config.toml
model = "self-supervised image encoder"
dataset = "Sentinel-2 satellite tiles (TerraMesh)"
train_examples = 36250
image_size = 48
crop_scale_min = 0.3
horizontal_flip = true
color_jitter = 0.6
method = "simclr"
arch = "convnext"
isotropic = false
norm = "layernorm"
hidden_act = "reglu"
mlp_ratio = 2.67
inner_norm = false
patch_size = [2, 2]
depths = [2, 2, 7, 2]
widths = [48, 96, 192, 384]
kernel_size = 3
projector_hidden = 512
projector_out = 256
projector_hidden_layers = 2
temperature = 0.2
init = "torch_default"
residual_init = "scaled_by_depth"
optimizer = "soap"
beta2 = 0.99
learning_rate = 0.00095
beta1 = 0.9
shampoo_beta = 0.99
eps = 1e-08
precondition_frequency = 20
max_precond_dim = 1536
one_sided = false
adamw_lr_other_params = 0.0014
max_grad_norm = 1.0
magnitude_pruning = 0.3
max_steps = 11500
batch_size = 256
epochs = 81.2
lr_schedule = "cosine"
final_lr_fraction = 0
warmup_steps = 1150
weight_decay = 0.0
adamw_weight_decay_other_params = 0.01
Rows from block 8 of a small self-supervised image encoder, named by matrix and row number. Rows with one number belong to one neuron. Each number is 128 + 24 x the weight over its row's rms, rounded and kept within 0 to 255. All counts start at 0. Numbers have three digits each. After the name is the row's rms in percent of the matrix's.
After each neuron's rows are labels from the 100 images, of 14848, where the neuron reaches its largest size: "strongest on" is what is common among them. Only what is clearly more common there than usual is listed. The data: Sentinel-2 satellite tiles (TerraMesh).
# gate: MLP gate (model.blocks.8.mlp.gate.weight, 512x192), inputs 0-191
# fc1: MLP up (model.blocks.8.mlp.fc1.weight, 512x192), inputs 0-191
# fc2: MLP down (model.blocks.8.mlp.fc2.weight, 192x512, transposed), outputs 0-191

gate.41 094:069128092088116128128128128117074099121151128159168128110126141084139104115128066128128082157110148140128128128128166100099090078114136113090128148139128116079128100121120095126113152110077128096160147146117140088128151076121128122154151135128128145105128160099145111128127128101098128127128131128149100128137128098084109173115107151128152128128128128110128149120144140128100102139128122128151082163138128139157151139111100139128128156167128103115101137128105158085128130099157128128128128161098222164146120166150139128150128153132166150128136092167128125128157103177175154107
fc1.41 086:111128159128091128166146108128128161098158094142113108094159066105117115128128165117083128128167128091128162128128104123128093131097128147136104136128128140128094106128128128103112157128128157170128108128128141128084105115141157144098107128146106117128074128105095128128077096087144107149093128175083162164113115153128128128128108128134151128168156128128147089088130095155146131151141207128081105098128128085128138109104113128142151147090128100114128102177164116182128152178128128128128128128174128128128128092124144136128162104128139136118142130128189128110140099128170145128
fc2.41 100:128128128099128128168175088128121128103081146146096177138128115145058128123128094145110157181157128107167154090107159105104117184128138094087128128164099137120128181128145124148136128128160186174128130128127128120128128103103072128098109128103133179118149118156159121053097128128128128100125097143100100128163128111179169164128131171104116131128123174128128128128124128151122128128128085128100162111128153128157203130109126128128128110124128128109103126166177151128128128128128098110128148128096128152118116151129128128120123153113128128134125128128128104122161128128175150128
strongest on: main land cover: water

gate.27 107:128101105128128166128168151108110184095129131128162093096122140120128151128128159157151109128119139143140097159128173110189128143091128114161112135128086128145175099145128128108171102179111106128128143128128128093128162141171101171166117113059128138101100114184128142126140084166128128102081128138107113085129148107097128079116109134114076128159146128128128103093108132160147128111149128086128148128106128118118088095132112149132131101128155128150138107113112145152101128148106159135091128128113090168107108130128128127096142128139128159136128123178125128128128084130182162118
fc1.27 101:156133092168128175133139155184093156091163128111128086097128162128128137171115163099138096104152093128159088128128166128172089122127102128157114128101098128128163128128108128128128067160128096114088144151153128105128152162140105115168104135096128104129128155128128162128155116158128128113120128112123144132152128128151128153128111092126110143152184146109128108148120097128095145128098122128135148082110128128128123160075128163172089168113128130128158128096128139109145128164094181146110128097123156150091128099133126139091164128128102141145110128163119090113128086116171128167
fc2.27 097:165128165110170122164128128104140120185131159152076148137127118120141128104105156128146147141128089150140128122121134181128101128143110158128151128128128090128106128165111161101133161101128136111133075100105060079128119128128145139167157128185156151091128127119150113159146128128137128092114116154133128128128108128116128115108128135164137146093102147107127161098147111082163173128165128133128128172095128128128117141152113129128130128205148128128152134103128109195104163098128128171117128172128094128128128118127147108098128128114101117080085071128127167103128128128111133161
strongest on: bare ground; snow or ice; main land cover: water

gate.484 110:107105128128094128128114128124103128111132090136119155106117155145085111112142104134115111169128136088134128141112142128128103084185107135163122139146089092147140171125134128118108096109083083073174142107128144115113096121090099065105128115128117120096110136128083145092128153128128128128086165091107128173140170139152168128112142100106145128154128140100092143093094097128128128139145152088117128137153128103128118157128122102123128096123149162174128128161111110128163126128115131128184114128110140145158101190113136128114087085144183128128128156128150139085150128153123088128
fc1.484 111:167105104128117111128128128150128162101111148128147109106111128153128091147101093138128115191174128151149094128142139135087128158128128065131121109128128128120128128112128168095135152144128137128110101114181132120085109115117113153134105128163113170190128096176144091110137140116140099103167144151110114128068142170105128111107128137128104101133113136090101128077147129116128134123162136154092139121128128128128131099128128162170094128144109145099136162105128147161128140081128075174081128128071117090143111109102145147101128128124128140169128093159144128128090139133070128128
fc2.484 112:140128119084128146088084128128121118128152104129128062090128167095128103165187090174115128089113144139080128128128103157067159151165093118128145128126150161128128132148121118151118137156145163145155101170123127086147165114110127120098128101100128091128153134128128128128147133118139159164128128085103128165129143155128128177130118169182152117162141107160146128128118084095167128161152128078128137156137139123128128109128152106128160128128135128155146128138100134128141167117145215104146112133087146128128092098153101128122128138144136102103131136148155140155148110112144132128
strongest on: clouds

gate.32 090:141090108083106166131172139128164149128107111128167128154183164094166178161099130067173098172128098102156108096128128128126128128159107094125098128128128128117128128126128128096152103128128128128117141128124147106156128144128138091128094098128111099128062141157096128102134090127121099108128128169135114163128128185141142105128157148128128128128135104085128169117128142128167128131099095128128128128128115146128147128128128096169128123125128116200128099106077135141163126110128154156096151128077128147128155089137128158099145150158128128182128103157083141128155145098117117124
fc1.32 090:105128128128117113128134188162128128105168111118128172156128154144108144130166156156115128128133171128111118125164128128128128104113120141187131103129144128151128142144146128043123097128083101084159180128149128128104108152080118172146128150102128080128183173128085117128131119128106128116088154154122143158128156105128121128128148128137128111128184108094147154111137106128126128139128121092102128150106147175088128188143128103102128128124150128146128167128117093128132101128128090105141169111105128145102128155128153104128141128128128167095090158128128126130170146181152174116
fc2.32 092:128128106097089128115128138098123115120095128173151084128137106128123073149128168136179128090128154104099111128120187128103128128141133128096128128060128128164135109128111096128121128174096128120128130117160099100137185128128128128149131191128097159164136153170119177122128145150128109128120083118147139128128128170130146093106107115112128128128160079109122148119128128128128128128128082128128160128078128093128091174090097128128128130128128144108107124162128155134154098134193128132114128103100153161145128128090082128086151164131134128143160102094139104142118079128146122165
strongest on: clouds

gate.283 090:128126116133128128159077155101128128128122128099128160118142075163128146128136129142128148126117122120128128152136128134136128122124100109128147147152151102090179128156128175113133146110148107141115159128128128128186146147107128167092128103093091105113160100113107146062108116101083107101128172128128165165128128128128124166128119128123128144128175075085076112150153157167134148128114128128128134094156140128095145133168150187096085113084106135157112086117128106167123146163128128167121140128108128171137125128103086165103159129128120128128111128128078163170182139116145116128
fc1.283 101:140128085128109155141099089128173101100119128147117133128098161092119141156105128143128160096131179088113102128141128120100112141128112155128112128089128153187128098085117157139086163138088161152096111108128147120128128081161140128146174117140128131128078136176150128153132083148107107145152070163145140097101128107151175128121162153137164128128155193117128121153098102106103111091095128164157144105112119103101160150104116112114123151149089128128128180128147154136128112152159128128099143103112114163153128140110121149132115128114088128111128148160136138104149159098116128146
fc2.283 104:128128128092128097128128169101123156110128106083106137179133147108128128093116156146124113154098128128102140125116147100101128155156128116097093159180136159090087182139152177128128128098176151125112109155118110169072109160122128141155144128153128124124128156156128100169087144110193128142128162108104107128128096114115128117166128158093122128093124099107128139162128147165106128128125135174125128085128128118145111105120144128128169128128086115083149099149081128128128138128168102105138090128128128109135128128128158088157179077165129128128084128149128137127082094125128128128
strongest on: main land cover: water

gate.213 116:135113138128128128074128128128097143147160093094111099128136128128128128089128145120142113148159118104128170082118116128167078093211093128128107107128128128110128092128144104095128114128162081157097121111128087111167128109084164154128128106152096128128151103176135128134128116080104122130166165145146097128103113113104111101156157108093101128128160162137145111101102119087160118085133088109161137157114124162128098113095128099132168093109113144128142087128166084145146128154167094157128163140128109152128128128130102128089115128128163151096148128128155109138118140144147128104
fc1.213 108:138141128128117128161115085143171109144160141096147142118128128128100095128108128098109098159128128107154160154125109181133135103078080112106128150153157151158128128114099151157126128128129065114128128121121139128128128158097128108128171116154110128095128083140148179128110145128072128125128128138128128117070144114136113105138113159128169128082150123157143106140128063108128128128128081128128148128134145186128084128128128183085073128086166125116128143111127106161088102067125103149140103126144154161111128119128145156168153116115119121107103128110098128128143147095103135168
fc2.213 116:096107147110091080139167110138111074128128179128161113154139085128128130141128117128144128099091128128128128130114137159144135099128116128105128146118143161164128128128089150143131128114109117098096141092101120128159128089110162153109128128128098117100160090144141167133128138147128163137138153137128128103128150165141139172128121128164097103146128108151143132123125128077146106207128128128064128106139128128126116138128135144104128174154100128116128131139151163136109128146181151128101150128097167128128128113098156165093128128102145077172154161188097112128169138167155188096
strongest on: water; main land cover: water; clouds

gate.354 105:128165128164101122149147128162128095102131112156182128149128128124112140128148137103152128142146117121128128125110128167110068123106149128128128128071145152143117115128103132124112103154139145085134089137147131100116104106128128139110111142128103101144067116128102128128128164128128074083128196105191128136103128128140104138128195125148128114146085128128128094166111112122128128164128128128128162128115076128054177128167128159121111128105128112128135128146081102153128095164153080106128091128112140125128128089128128155128128128128079162128146093133128189126128128128128163091
fc1.354 092:108143128128090128128128180128128128145104156108128087108155144120119116156162124172098136134128128128128128128128113146128082156117128173128159102070128122123128089118128128146128138128140143107128142128088124115165116174128157128117139130128128144136084128190151128140128161105145164163128128118128169155128101128066083128145141128166128085128128172100106078128162132104110145107108170101128128125128128128128116205101120166145108115093141176098128136143128172107168128159165141128131124128160128148110144086153138151170155112144128143131144160096187128133140154069107152128
fc2.354 097:111139117116152166128152160095139146134160128147128116162066121128147066163128128158099114103128154100135135151128103140106117128133096159128128069111128113128099131128128099153128132174128128128131109142128155128128128128148064097103128103127142144117141175140160136138096170130146139121128088122140115163151146128128113136133102128122154168151163128135115117136085099148099110137178116135098146111128149128129128119162115061160192115152128108142159117111128071102112091118142149128084128138103175128128163128166127128099069128140169113128128125128166177128128145183128164128
strongest on: bare ground; main land cover: water

gate.217 103:143116128090138128128128177155096116109108111096156141123095149128152109170104110181136116128160147141164133123128128169168107091126148128128128125160080095086141114100128123156128092195124142115163163128128128128105128130103155165120128128097128128095097128145151128128146090159203099158151100128094128125128140128115128105128149128116151156129128111128143128128155114158100137145160138128179141128131171187158093128128128121161128127128111128116109098108087147107106128092188053131152149142128112100131114106163072154146154128135132128128128128107117097128073136128144128128
fc1.217 109:104143157089130128128138128134135128103132135128150064095155112128110129125169127087120179168157144110088128094089102128128138136128137165110136128128154128128128087091128128156101128160134128128165106128180120154158170131128115124106128119086128156110103139128165121101180024140128167147095156118128140143122085128124151119156128128147105128122128150151124134090128128107160157115175159128128140128123138115128150128098164148122128115128164177128128127154128114149154148128128154128109128127140075128109128157165166128128156165143128128087155077109151151150079128117081128096
fc2.217 119:131167099137114132128128128128143112128128128112085128117117107161134099128106128134128118128128104092121080128135146128116128093065119146080168128111157151209128139128107128151128148120139125124122091128126142128111077128105100128117088078089097121109162144135128128088128100146068186182146168112154100117178151174095115165157117123128151128108146128139084128091082128093171135128156109091128147145093128128128143128128128110128128148118132150151115138077128099143136116128126143128128142128065152156164102093166112128165147125128104128128093128142097106128115128129160150145
strongest on: main land cover: water; clouds

gate.166 100:128214128126108128166117149143128173147105128097171154128128128128098077141155157155100152128147128138149087112102128128119128149128131089119153168113162136105158128156151098128128137145158155116128141143145108128160116104128128101106173155128113091158128117103095159155105104079095181168115128140128099139085106140128128119137133128141111092110100128123165098154143152161107113108143156158105109128143095128083153078174100128151106156110126128157137114128128128173122103117085128116147145096159166102170116094128128146128128089101128102128124128142128128183177128139123135132
fc1.166 095:100078128128170150107102115106128094110128128128102153152128138103130083196139083128128128172128135128156150128171142128128102111128142133129128147097128175128105068112117128128082128149079110128140096116128128128109101103107128146144128104137128208128155115146153092184098128128176096133107094123114127121128135128107109128168150093128120075128146128128144165174092134157128128090128118128087176128155128142101128119128128162092128102134166096149129128134128128149089147073128155082128098128128103128140128152128128144151128113128151128082128128128162146113130112169152101162
fc2.166 092:073179140086128159112128129159107175128128077128128128128128074146128128151128114180140092103088128128126115108126116128118157125162102128128188128112162128128135128182158128121168128128088128139109128128171128148128177107128128128128128168131128032109081128128123153127153155124101147128138156159102148128119097111128128132112122128145141157192153095122135091128128076147109094115128074128166128128128128142111097110128128142146173128128099128128126127133105141119112160128140137128175128128132170115128104146125118128128187128128118080128094128099153134171128128128100128166
strongest on: snow or ice; main land cover: snow or ice

gate.278 097:137115134090151150114136106108141128152128167110128127128150073128073128120128074106210099128128154094131128143112156115167138112111128148084066128128107128128128083128153128075128142143187071128141128136119108152128146099177100128177088117112138099120158132109128113094119128124128110128145102128119128128179110105117145101096128150118156122080107086120167118151107087145128114157093132148128129128172135128161097131128128121128128128128139097144171114128151128128128124114128125136128117147141114130099154152099128140155112122059135108106128113128095071086113112128145099158
fc1.278 098:142075081076128138128128201128170124152174087119128128128117128128093142112145170118144117162128165168075164192118128121128152128128128128128128128121128128111121136112119105110128165139126176169128128165128152128184103063134128128107109142128116128116122153126148152128143078108127165128092100192128128103089141128122167087128150159119143086109128132100147085130128101109086128128090128128111135095105089128183139156128119128128137113140135128141128104178153128143128128146128161128154128128154084159128161159128124128130128128100100150128143143128128128085097107139128128156
fc2.278 105:151107146113135113061097150114093077160146098128123128128140081095162092131128128137128128128128128128128128088128113128155163128106128128121087128089134128085128095158128147092100130139106128089128097158118128099118128151104115088128128116112128079114112152128090094099147145128084136101152114153120128125109142123173115134128117162135121146128159136167151132128167085103128128160159142119129128155140128170096133158129187182108151092146172084137128102128128086128128138128121107145056124128133080128128147156180134128136156083074113159148128128143112141128146145081128121128
strongest on: main land cover: water

gate.290 106:128152128099103128144128107128098151165072109128188128122097112164114166102112128147128118132156134138098076112160157125109113117128166106128146128106143135128136102172128128082109196112096143128101101132128088128128117128107170111139077174096122125128128100156113142120150116111128128204161128163136091167128111128137128128107104128128128121138093143113079176191113156139128128172128118131117090150174128128128106091148128143124128089117128128128126152128128146160123119128081117148145128128162134107149099128128119155097128128128114172128137128128135090128082069143101153160
fc1.290 109:125105128158117140128146169177101092085151128148072119128161136092169120085155146106171128128128103128153165184114149107128082111157087132112128112179101151116128156128128126149139112088155128140148128122129128109110147100142104128107156116121094122116123129153144130177086109128128128128150169128149128128100163171142128128160102128183137128159153128114171128066110128139128128128099094110143128128113167098121128219072128123161128123147128154128128128159128128128143156110166157138128150153108149128092162128145108104128104113128149123159131128094128128132141159136172141128
fc2.290 104:079148128133128128104123106109135128185089079147106099097110167128111119128119132123107101160084130128060151157110138128145153154128176128128085128127091128116128149083156128161107112143151166179075128128092128163140107128095099128128105167128150092085149128092083128073159128099136149128128135166128093109122095133152128128161135107108128139155128132093115141128138099103128145128128128069108118089128128128101141171055128154128128133128127126153158076115128103128128174128130117133128128097095155128128173158128113107128106128149131093129105128110123128128130134088111128128
strongest on: main land cover: trees; clouds

gate.115 096:078128103156097128105128141128103144093118128137128121145128142120128140141143160129128128128143135100089146112128079128115101128104105124128143128128103154090134145173105095128086128158200103179104128139128091128106107128128081140128128120159097094128107151101138128128065138128145085095122095168153110102102128134128157107109095153104129128128156128155149107128138098098128164097128135128148170102128154156114128147146119122104107186162128128061148075155154128134128109157128158128147128105157144091128198110128106131155156149156159114108135107148084128142170128099141139149
fc1.115 096:142128085153158199105128106179125128171155154128154118099105173170127136103128116110152117128183128140128111128138091136128128142124126094089170175077128133136089106128128192133128111167128128128115155092147128124128153112098140128158109128114128159128150128128136151123149140107155151097128112050128128096151128128150144100118058128128113141128166147128128168113090156119153123128147077092128106111114128134128109174091128128128128128128128099128128128181107127128136128155110128110173128112144128151109077127128082146108090156160128128128180128128128114128140157087128135139
fc2.115 101:128109164128128115166128177105182132101128091095128092128128164112168092150161122121079128146128094139160152132128128095092114122081122128090134145087149128189146097114131091116128152128113128177128128151130115173092111124173128128128114195128148107135167128138111122128129128128128139128128127128143127128109136149135128141128090149128097109091093102096109211154096118128128149128106128128128128137134098128136120171128128159128104143142091173150109144144128114155138118156144128131157141128113113128128121133111083128129094089120128099146138128128138183168126157090110201167
strongest on: main land cover: water

gate.450 105:120170105152128095138135159128210108121115137128103128077137137136164164099128094119128128128128105128134156140128156128145124137136142103147120128124084128099158153114079128155128128100128098095150108103155117161076128086107128128091125177100128107141143140128138071128128175128143109158149105128141164098155128103148149144128129146128128128113128128087128141128181151114122150110147099128136128128096152128124162110161181123103138124120131084059105165100128128136128103128144128107128110103143128101128163128113096071109168154149155166143114049097108128120104128104119130128
fc1.450 097:147151078128124128141128105128181107128104144139162158136128091148146151076128064109153147128095135128144124141128146093162119145133158070128116080111125167128152143109153111152128146128109095100157094128128111118093103091089159149137134128135128107134128128094146128160152128127124128164148128106133128128123139115128128133089128128111128140128113149128169128162137128139128106119128128090089157128054144161100116128175194109114128128113078082082107182088126100128067120128116128112104092107147105112150134094128114111133164148108128128108100076107103128122114119128155137112
fc2.450 100:128130139128104124140164128095128128113090113136107114106151153102128173128138157151128177139150128154108136128132145128163092128143105128103113109172128103197128128128146116110107128151105163117133128130128102147113122106086106173128139085128069128093166092138096150101164128102072128151181128154078128103158128119112116100128120090115110110149123128089128128144102181139109126136157133128117142179125141172076128145128107158128128128142099105140128128128177121108128157160090128102100127120128093143128174129140092150122128128175128141169090096151128159108161110124080155129
strongest on: main land cover: crops

gate.288 111:101113187145128107130145128164153114142128103093138156128132128159128104128157128086148085128128133073128097159128128128130108153128172128128128128155101171160084129109083150154151098134095139128148128105128197130091150135128124184128144128152112143128116160162128128128127128119089128115106135123065128101124128128117118128145106150166128128188167128125128104118074142128098180153063165081110128136133145156128128141134128168128115128128128149148153144156117110138128128103194156106097128110145128108127128120140128195128139135153128102147128110166099154097143128101141100102
fc1.288 112:106147113108150109128104155083152124177090104121114105150119091118150152109096154128093128128143128181128098165096108132137168108067128138128128128098162111128096086149162128096128161128128096160098167128128098109166156119075147163119128166165100128165139088098128122128128128163144139128099170113128151108128128128128128128128117112104102181140107088142141152162128128133123154128152123154128132149155121089096128081128147128146108101108101107128095128059128166121147109139128106143148142147172113145101078100128118102137128086128128128165128113128165117135102093128103097138
fc2.288 104:128128133117159149128121128165178047171128128121110128128142128128142091120128128173123126128091128128128128096128106116140085128128107128128141107133143128066133140146152158133128138148128157156081128109114139147119075154067114142143175150136111100128128120138119146141128198122128097154114108124098177103157110140124132091111128128161165152128128178166128140128139176095180178128128111149128170128121120122138128081102084083110076128147119128077128128128136128149128128086113128079161128127143128139128124128124088112098128151163128128128104128083128096150104112128138120096
strongest on: main land cover: water

gate.123 106:128089112072132128136128099143128128140103147128166105134151128128153140107128128149128157102096128120144139128128123152078135103128153073142128157128128188128128097078178128086145128159056128116156128150141149128128144110085128149137118128150150119103100120137111128088128102132096159181109108165128107100181148160128165104160160128112133128128110128082128090168128128175128128143102096095108110106158128122128114159186147128115103114157141096144143128128141128173133152109135128113128128128156164099146154148128128119144144109128128128115128099082182117175135118186122094112
fc1.123 105:128146087187128142128130145101140085084128119130105128105090128137086099128121106128103128128128112154128111128128119117196134128114112143128106128110101090128134130156128112128085128114128128141096128087156128128100128145201114125128128128128147128105120089136101125165109128128128128152153137128109112145067117144115128110104128128149127100138158128171128128099128128132128128145128203147136164171128146165190128079087108145128112131128126169098158176128139108089099100110128097131128120128069080128149128116137119128122128128147150130134132168184076128087188147096123128106
fc2.123 099:098176156128140144128130128134153132128147143157153158152166141128105106128128128139110128152106127149104140113112122128184128158128153162089080128161121121146118176108180143128173128128171116130145128128128170128128128017134128128128151103110132128112109123131092169143128124105135082196127096151145105153128128128127163128127128121102149101160128162128128096100128141106138142128128059049128116150128128128128128124128128136128128128128128159154128128172128116151128108128174124139149106128128128101180140152128128168128101124117184094127124122086108144116084115132089128132
strongest on: clouds; main land cover: trees

gate.448 106:145128128160103137128155098133128160128128167100181128134128095066128072128125108154130137128141128128121128151128128144128128104148167092094095082128128179141128105128155106121104169108128143120128105128155118143102135080158128098092161175135088128152128154128106106128086120147128149166137128128114121145103154128117116107097081164098128152099128144162133128136196128108116127163142128176128122105159148128141149151093163173142109128128128104043142128121128128116128115140128147128128128128124189121105128140089128139143160143130128132157144148093133085122160095171164128167
fc1.448 109:127128157087113120100128101160140088128182137118138143088097128128161100143155128179128151121176103146150184128100168088102120175109128128100128079115118128128146110144145119116145122088146147146112143095106115128128097128103123162105136150172142170101116137103167090118171128093158128111143120094128154128128102124142117159128096089099069166128145128100128128166113128134149128153128128128128143101128097136128134132137142122128082128077121128090116127075180105125176113106128152128158130132158138153132164152150128128163090105128128128089094119115128114177112160128150128102
fc2.448 116:194128128093084131128139128096128101085128098197128146128130128140118132149128128184091138165124112171126130129160162145101127126128108136128128128127114152128127174117149079142107177136173154120146115151137154116091119169184174175130069155140103087108145078095093144163125162128128138080133136128128083149111121178140102128139123145116146109128128128128128128128128157109128113105149128100137150128131128128128116128096138160136154134128111120154164067096128124122105128142185109115128151168128114128106150098128122169104158173137126118102128107128089145094128128128128137124
strongest on: water; main land cover: water; flooded vegetation

gate.144 095:128157128136115163118118106128102147143128128115119136128160128128143109167128114163171157128103157183128146152128128128128140152105150103131107128132115083128128079163148119161152113123168121123155128128128129104181160147128103104128159128092115132094090098127138128152124091139162083071110142128084044141134165128113128128117094152147114120126113128128163128118128167078156078142083144106102128177126095128142118139150147099153091110123105128100112147159173066179128128114114122128090161104128103128116128123116133128183156128128147093090115170128143118128128128128128128127
fc1.144 086:128164144164128155077128128128128139128177145128162106153141140168129128128104128142158128152128148103120102128101151128067133128128156143128128159109128128162128128128110168128188145128102159115200114142145133108089131128089128136151128135128128096128083115160155128143117128128145064116128141116100110119115106086128150128128128128140145183158128142152115128128060173074095128128128143128093115169098173128128155128192157128128165139128136104154159106157128172128159086148108093128163111128128116128128159147126141128147128128144128128128128094093128118174147084170127160128
fc2.144 089:121131086123128179128110128153131148128128103056128128138164153128097128168160128128128128128080172103142184128128159128128085077143128121128128098128063128128143096169158128128128128146149159112091123128118128142147128128119080166065180128128094111128157157128112172128129140093128126130137153108142094188143146128099139163095118128128176128128097130146135128148093128138112128116129146128121120128106120128166145142097132128122102169147171156164108128115161128128128095105152081136128128128096128128128128149146154128151182128128128128112175128148129128128128139128217118128
strongest on: main land cover: crops

gate.7 097:094162118128169154128128092128128137153112128175096128173096163179114125087136146128109128103156122128101192123137138183179089128128112128128128145087142116128128128118171103130143103128128169140150117128128156124176119114105128128093092128105093153189131095117107140145119110191092084101099146128134115119155088102152117160131128097127164128103149152109137128066096128154128143128136128103110116150125118122098128129128141104136128098128128128144106145173128114128128163104083167148128167128168128128128139167143112128060128105172127113112153153128155132159124128128107128128
fc1.7 098:122175121111124147128135128128111136143144188128113128128107128128150107151113107128153128128128152118151152164115137155128115077178122128128119128128150186149133128128155100166088126128160128128128099125108128103128128111128128095150161097112087161108108128166128149115121089148087128106099128091151146164161108102156128128166148128099045069177128149099128168117121128154180128148128128092128137128128128082118128153140105101141117128106128128128116111192108141128128161103153076145113139113128128128079157150128169158084128128128128102169145173164128119128095128108161128149
fc2.7 103:129128145128142162128162128121130105138116090128095110128104145170146127108128097128080099102152125141128143112155128098098128128138132128136112132152128161098165137139139147116132128128136143133124110141128128128086134128154138161101141128099161110101092128088111128174128117128128112128095070093109128161128128105122128143166077182128107150081112143151159138089156128115128124128128137128077128099113129135169102128090128128106082142167190128128103142112128128133130158152102101085156141142128170128128145123128112183173094110185141084128069128128057120128160124082096151128
strongest on: snow or ice; main land cover: snow or ice; main land cover: water

gate.433 099:128128152128147128108128128128161143143179104128107152171107098115128134126104135175107119150128089128121128128128104128071128160117087128098128100128128162128128128158172097089176128128108128128128128128112093092128128128096128111128095115143134105178128101162118108087128092118115120115184128099122117172128106090128128101156128120102144105128090128128128128177178161166094139141100128128128100128123142105127100118176117079107128141159128068121128099107153148128153128163123148128115128128157115098175189128128128129105128113164128110108172128077128128128063144147159169098
fc1.433 106:144128128146139161128128110142059112099117112117128126110128150128161159128128158102151128092155128128137099128128128128141128090138141114097128137147090088128128148096128180128109090154157128136128187124128163128170137141188150148128128119128128160145128144052128173154099151128128106128130139107167147092091114144128142141100145128128082128134128128143095128082088086113144108128128128144087170110055128096116161122128128169164128128090128181127128145128089128085098135128149128142121128084145128154080091128128113128128120128128120149161065148107099128128128116115128108154
fc2.433 098:152105131120144147117086072093128175128160131086099110144128169165128128167128161150128084107172127128128151128128085094128131117089118203161110128119116128114128128196161129090128133155128128107140184128128126130128140103128170137128113155106128119128137133174135098180128117113119137195150128087108114135080121144128128188128102090137128127107128107128098157122114127128111128156128085128128110136199140128090128115113155128128109128078100128128134111160128096128114131189138101128106121128128129128160128119128150128088107096132106112121147128119128132083111156137117151127
strongest on: main land cover: water

gate.459 098:179149110081107128105127167128118141128128128139153131103128130128153132128128100102128143104151149128114122128128128111174128089128128127130117128114108120128115091150149076164128128087175128124105128155128091157128128128120140143112128117128111110162128128128089140102116160104161163156160108091163121116099097117110147162122107156098102128128063093162115085144186200144128128123129045098141082128128088128116154101100110145127140111128127149128128046104128141108155145094128107128128128128130128134177165128128122115111115128128143139119166150142168070128112128162128148113
fc1.459 106:128128116082143149108128143128113130149143128101144108157128110123152128128128090110128181128128128181110158114118105128156128084145107096111118098104128095128096144150161128128139128128173070093148161150123100128112159139128151129128172107128128138110128153194107128068155152137167128106145113151155107128122101128150079122128074149128121162125082102159145106128157190104145128150159128102154089128098128128089145105096118144136168147141111099138128103101128125168156117128107108121173134182128128128128128085144163084117128111107128172128128145149143096117128118184149128147
fc2.459 089:164124128118153086099142187135138145112093147128139105129152115079203113108069155135104128128111154156128094176148142113128156101128128128128098128152099170163128105128096128133128090144121128149140092148128170138145098153070119128106128089128128105128128100109075174128128124128128128128112082157084115128128129128110128124161086083099146103092099163150109140179115154121128131128118160158138128128128094144125160128128061128114105170109128128128144104126144128136153110128121159111128128119142109091128128128073128128128140138130128091090128153145128128106128128123189083110
strongest on: main land cover: crops

gate.62 091:156128176088068128147152128136129138128128128140161179155116128164151146133128101098128110095098128128128128128128113134140128128128141155128107156137145105107159112128128161128083128211133100153156109081107154152097128128143093092128149104072199158110171128150088036176139128095128128128128113108128106111092162128174128145142137169128128128128128111103138124115128129113128155148157146149115159140159127128128101128128128079128074132128119128150130122107128144128128097128128101111128128164100100168108128125128099135137128055153100128128129115128128128115128137139128102099
fc1.62 096:128133176176147151116128128123105142157106144128111087128173098090145104114128138128120165160142128065128128128128146128171168127073096116128115128101128123128154128117148100135184138101128118111128120171128115128112143148128121141128128128128128086112082144128162174102084090157115099128176112128128108137141109097102097098166143135099128096117138128128147093119140109153107082128114128101144106097090122094128162109065128128115128128133101175099162107114095098098159144128141129128140128128126138133142152168149128128069128166128156128073144128184118085128168128128099128128
fc2.62 096:128152167089128139122112094150128115128101157140171128112128137116128101104128142147127142125128066153090132150082128147116128174123143099128152141117160121115174128163091128128119152104143113128100145128097137128128098143128176128091146133128064157208128128093077099125115146141110181128179103114128117120125101128080128128164128128148100128094128147124124128128150120126120128108128128109192128130128153128133129112128129154128189157128128164147128144128160157128128132106128159142128110168206128116128128128108099108143104108072099077115128107119085128128128104134151099094
strongest on: clouds

gate.252 100:165150157180164128084089128128128154116128070128162131099128149109096128157128123112071109143150155147128094129152156119167128112100128106148103101102128162096169105128167128157153098111113128128142110138128095154125152128177147128144101112128096139180128156128115084113145165121119129121128128077105101128157142128127128092116139132115079122128128128128109128127101128128114124128140156128142128073128118137128150128128082142089133101128095150138128128128128128081128075088095076128139135147093128128153128086123114152165168153152128172128168101161128085161128087128176128141
fc1.252 095:071107128094160168140162156128110088131128102138060141128128128096129146128163128106128128074128085085128134128118128128128142138157161128114155171102151167146110111128106145135044114128147128169123128093151158116161074128082128124034126107128128134128128128128099144145128164152142128143128147128128128128181128128128147162160128159128154104128125128051111128126101095135104131086161147128155128128136128128104128159117149143148107128109153098152115093128128161109111128128137113138142104113128123098118106128128128080153128128103117092128101133171132158128106164128128158129
fc2.252 109:128131128146163128160128167128142128126128128179171128114128117100174128079159145140113128108122128197135188110128166128116144129128172087128117128143147157169215128134103128152121164128107156128123178159128135160113089128128107128124114111108128062153150113128087136141128128135158088156087128128128128128128099161128128128128104097128088128130181153128092134136106094152101168181153137144158128157148099121128109146128128101167150141128158096112146135128120167128128113139163128141128172128145165135137146128128145128057105128146128128116107182122124126128128120104137128128
strongest on: water; main land cover: water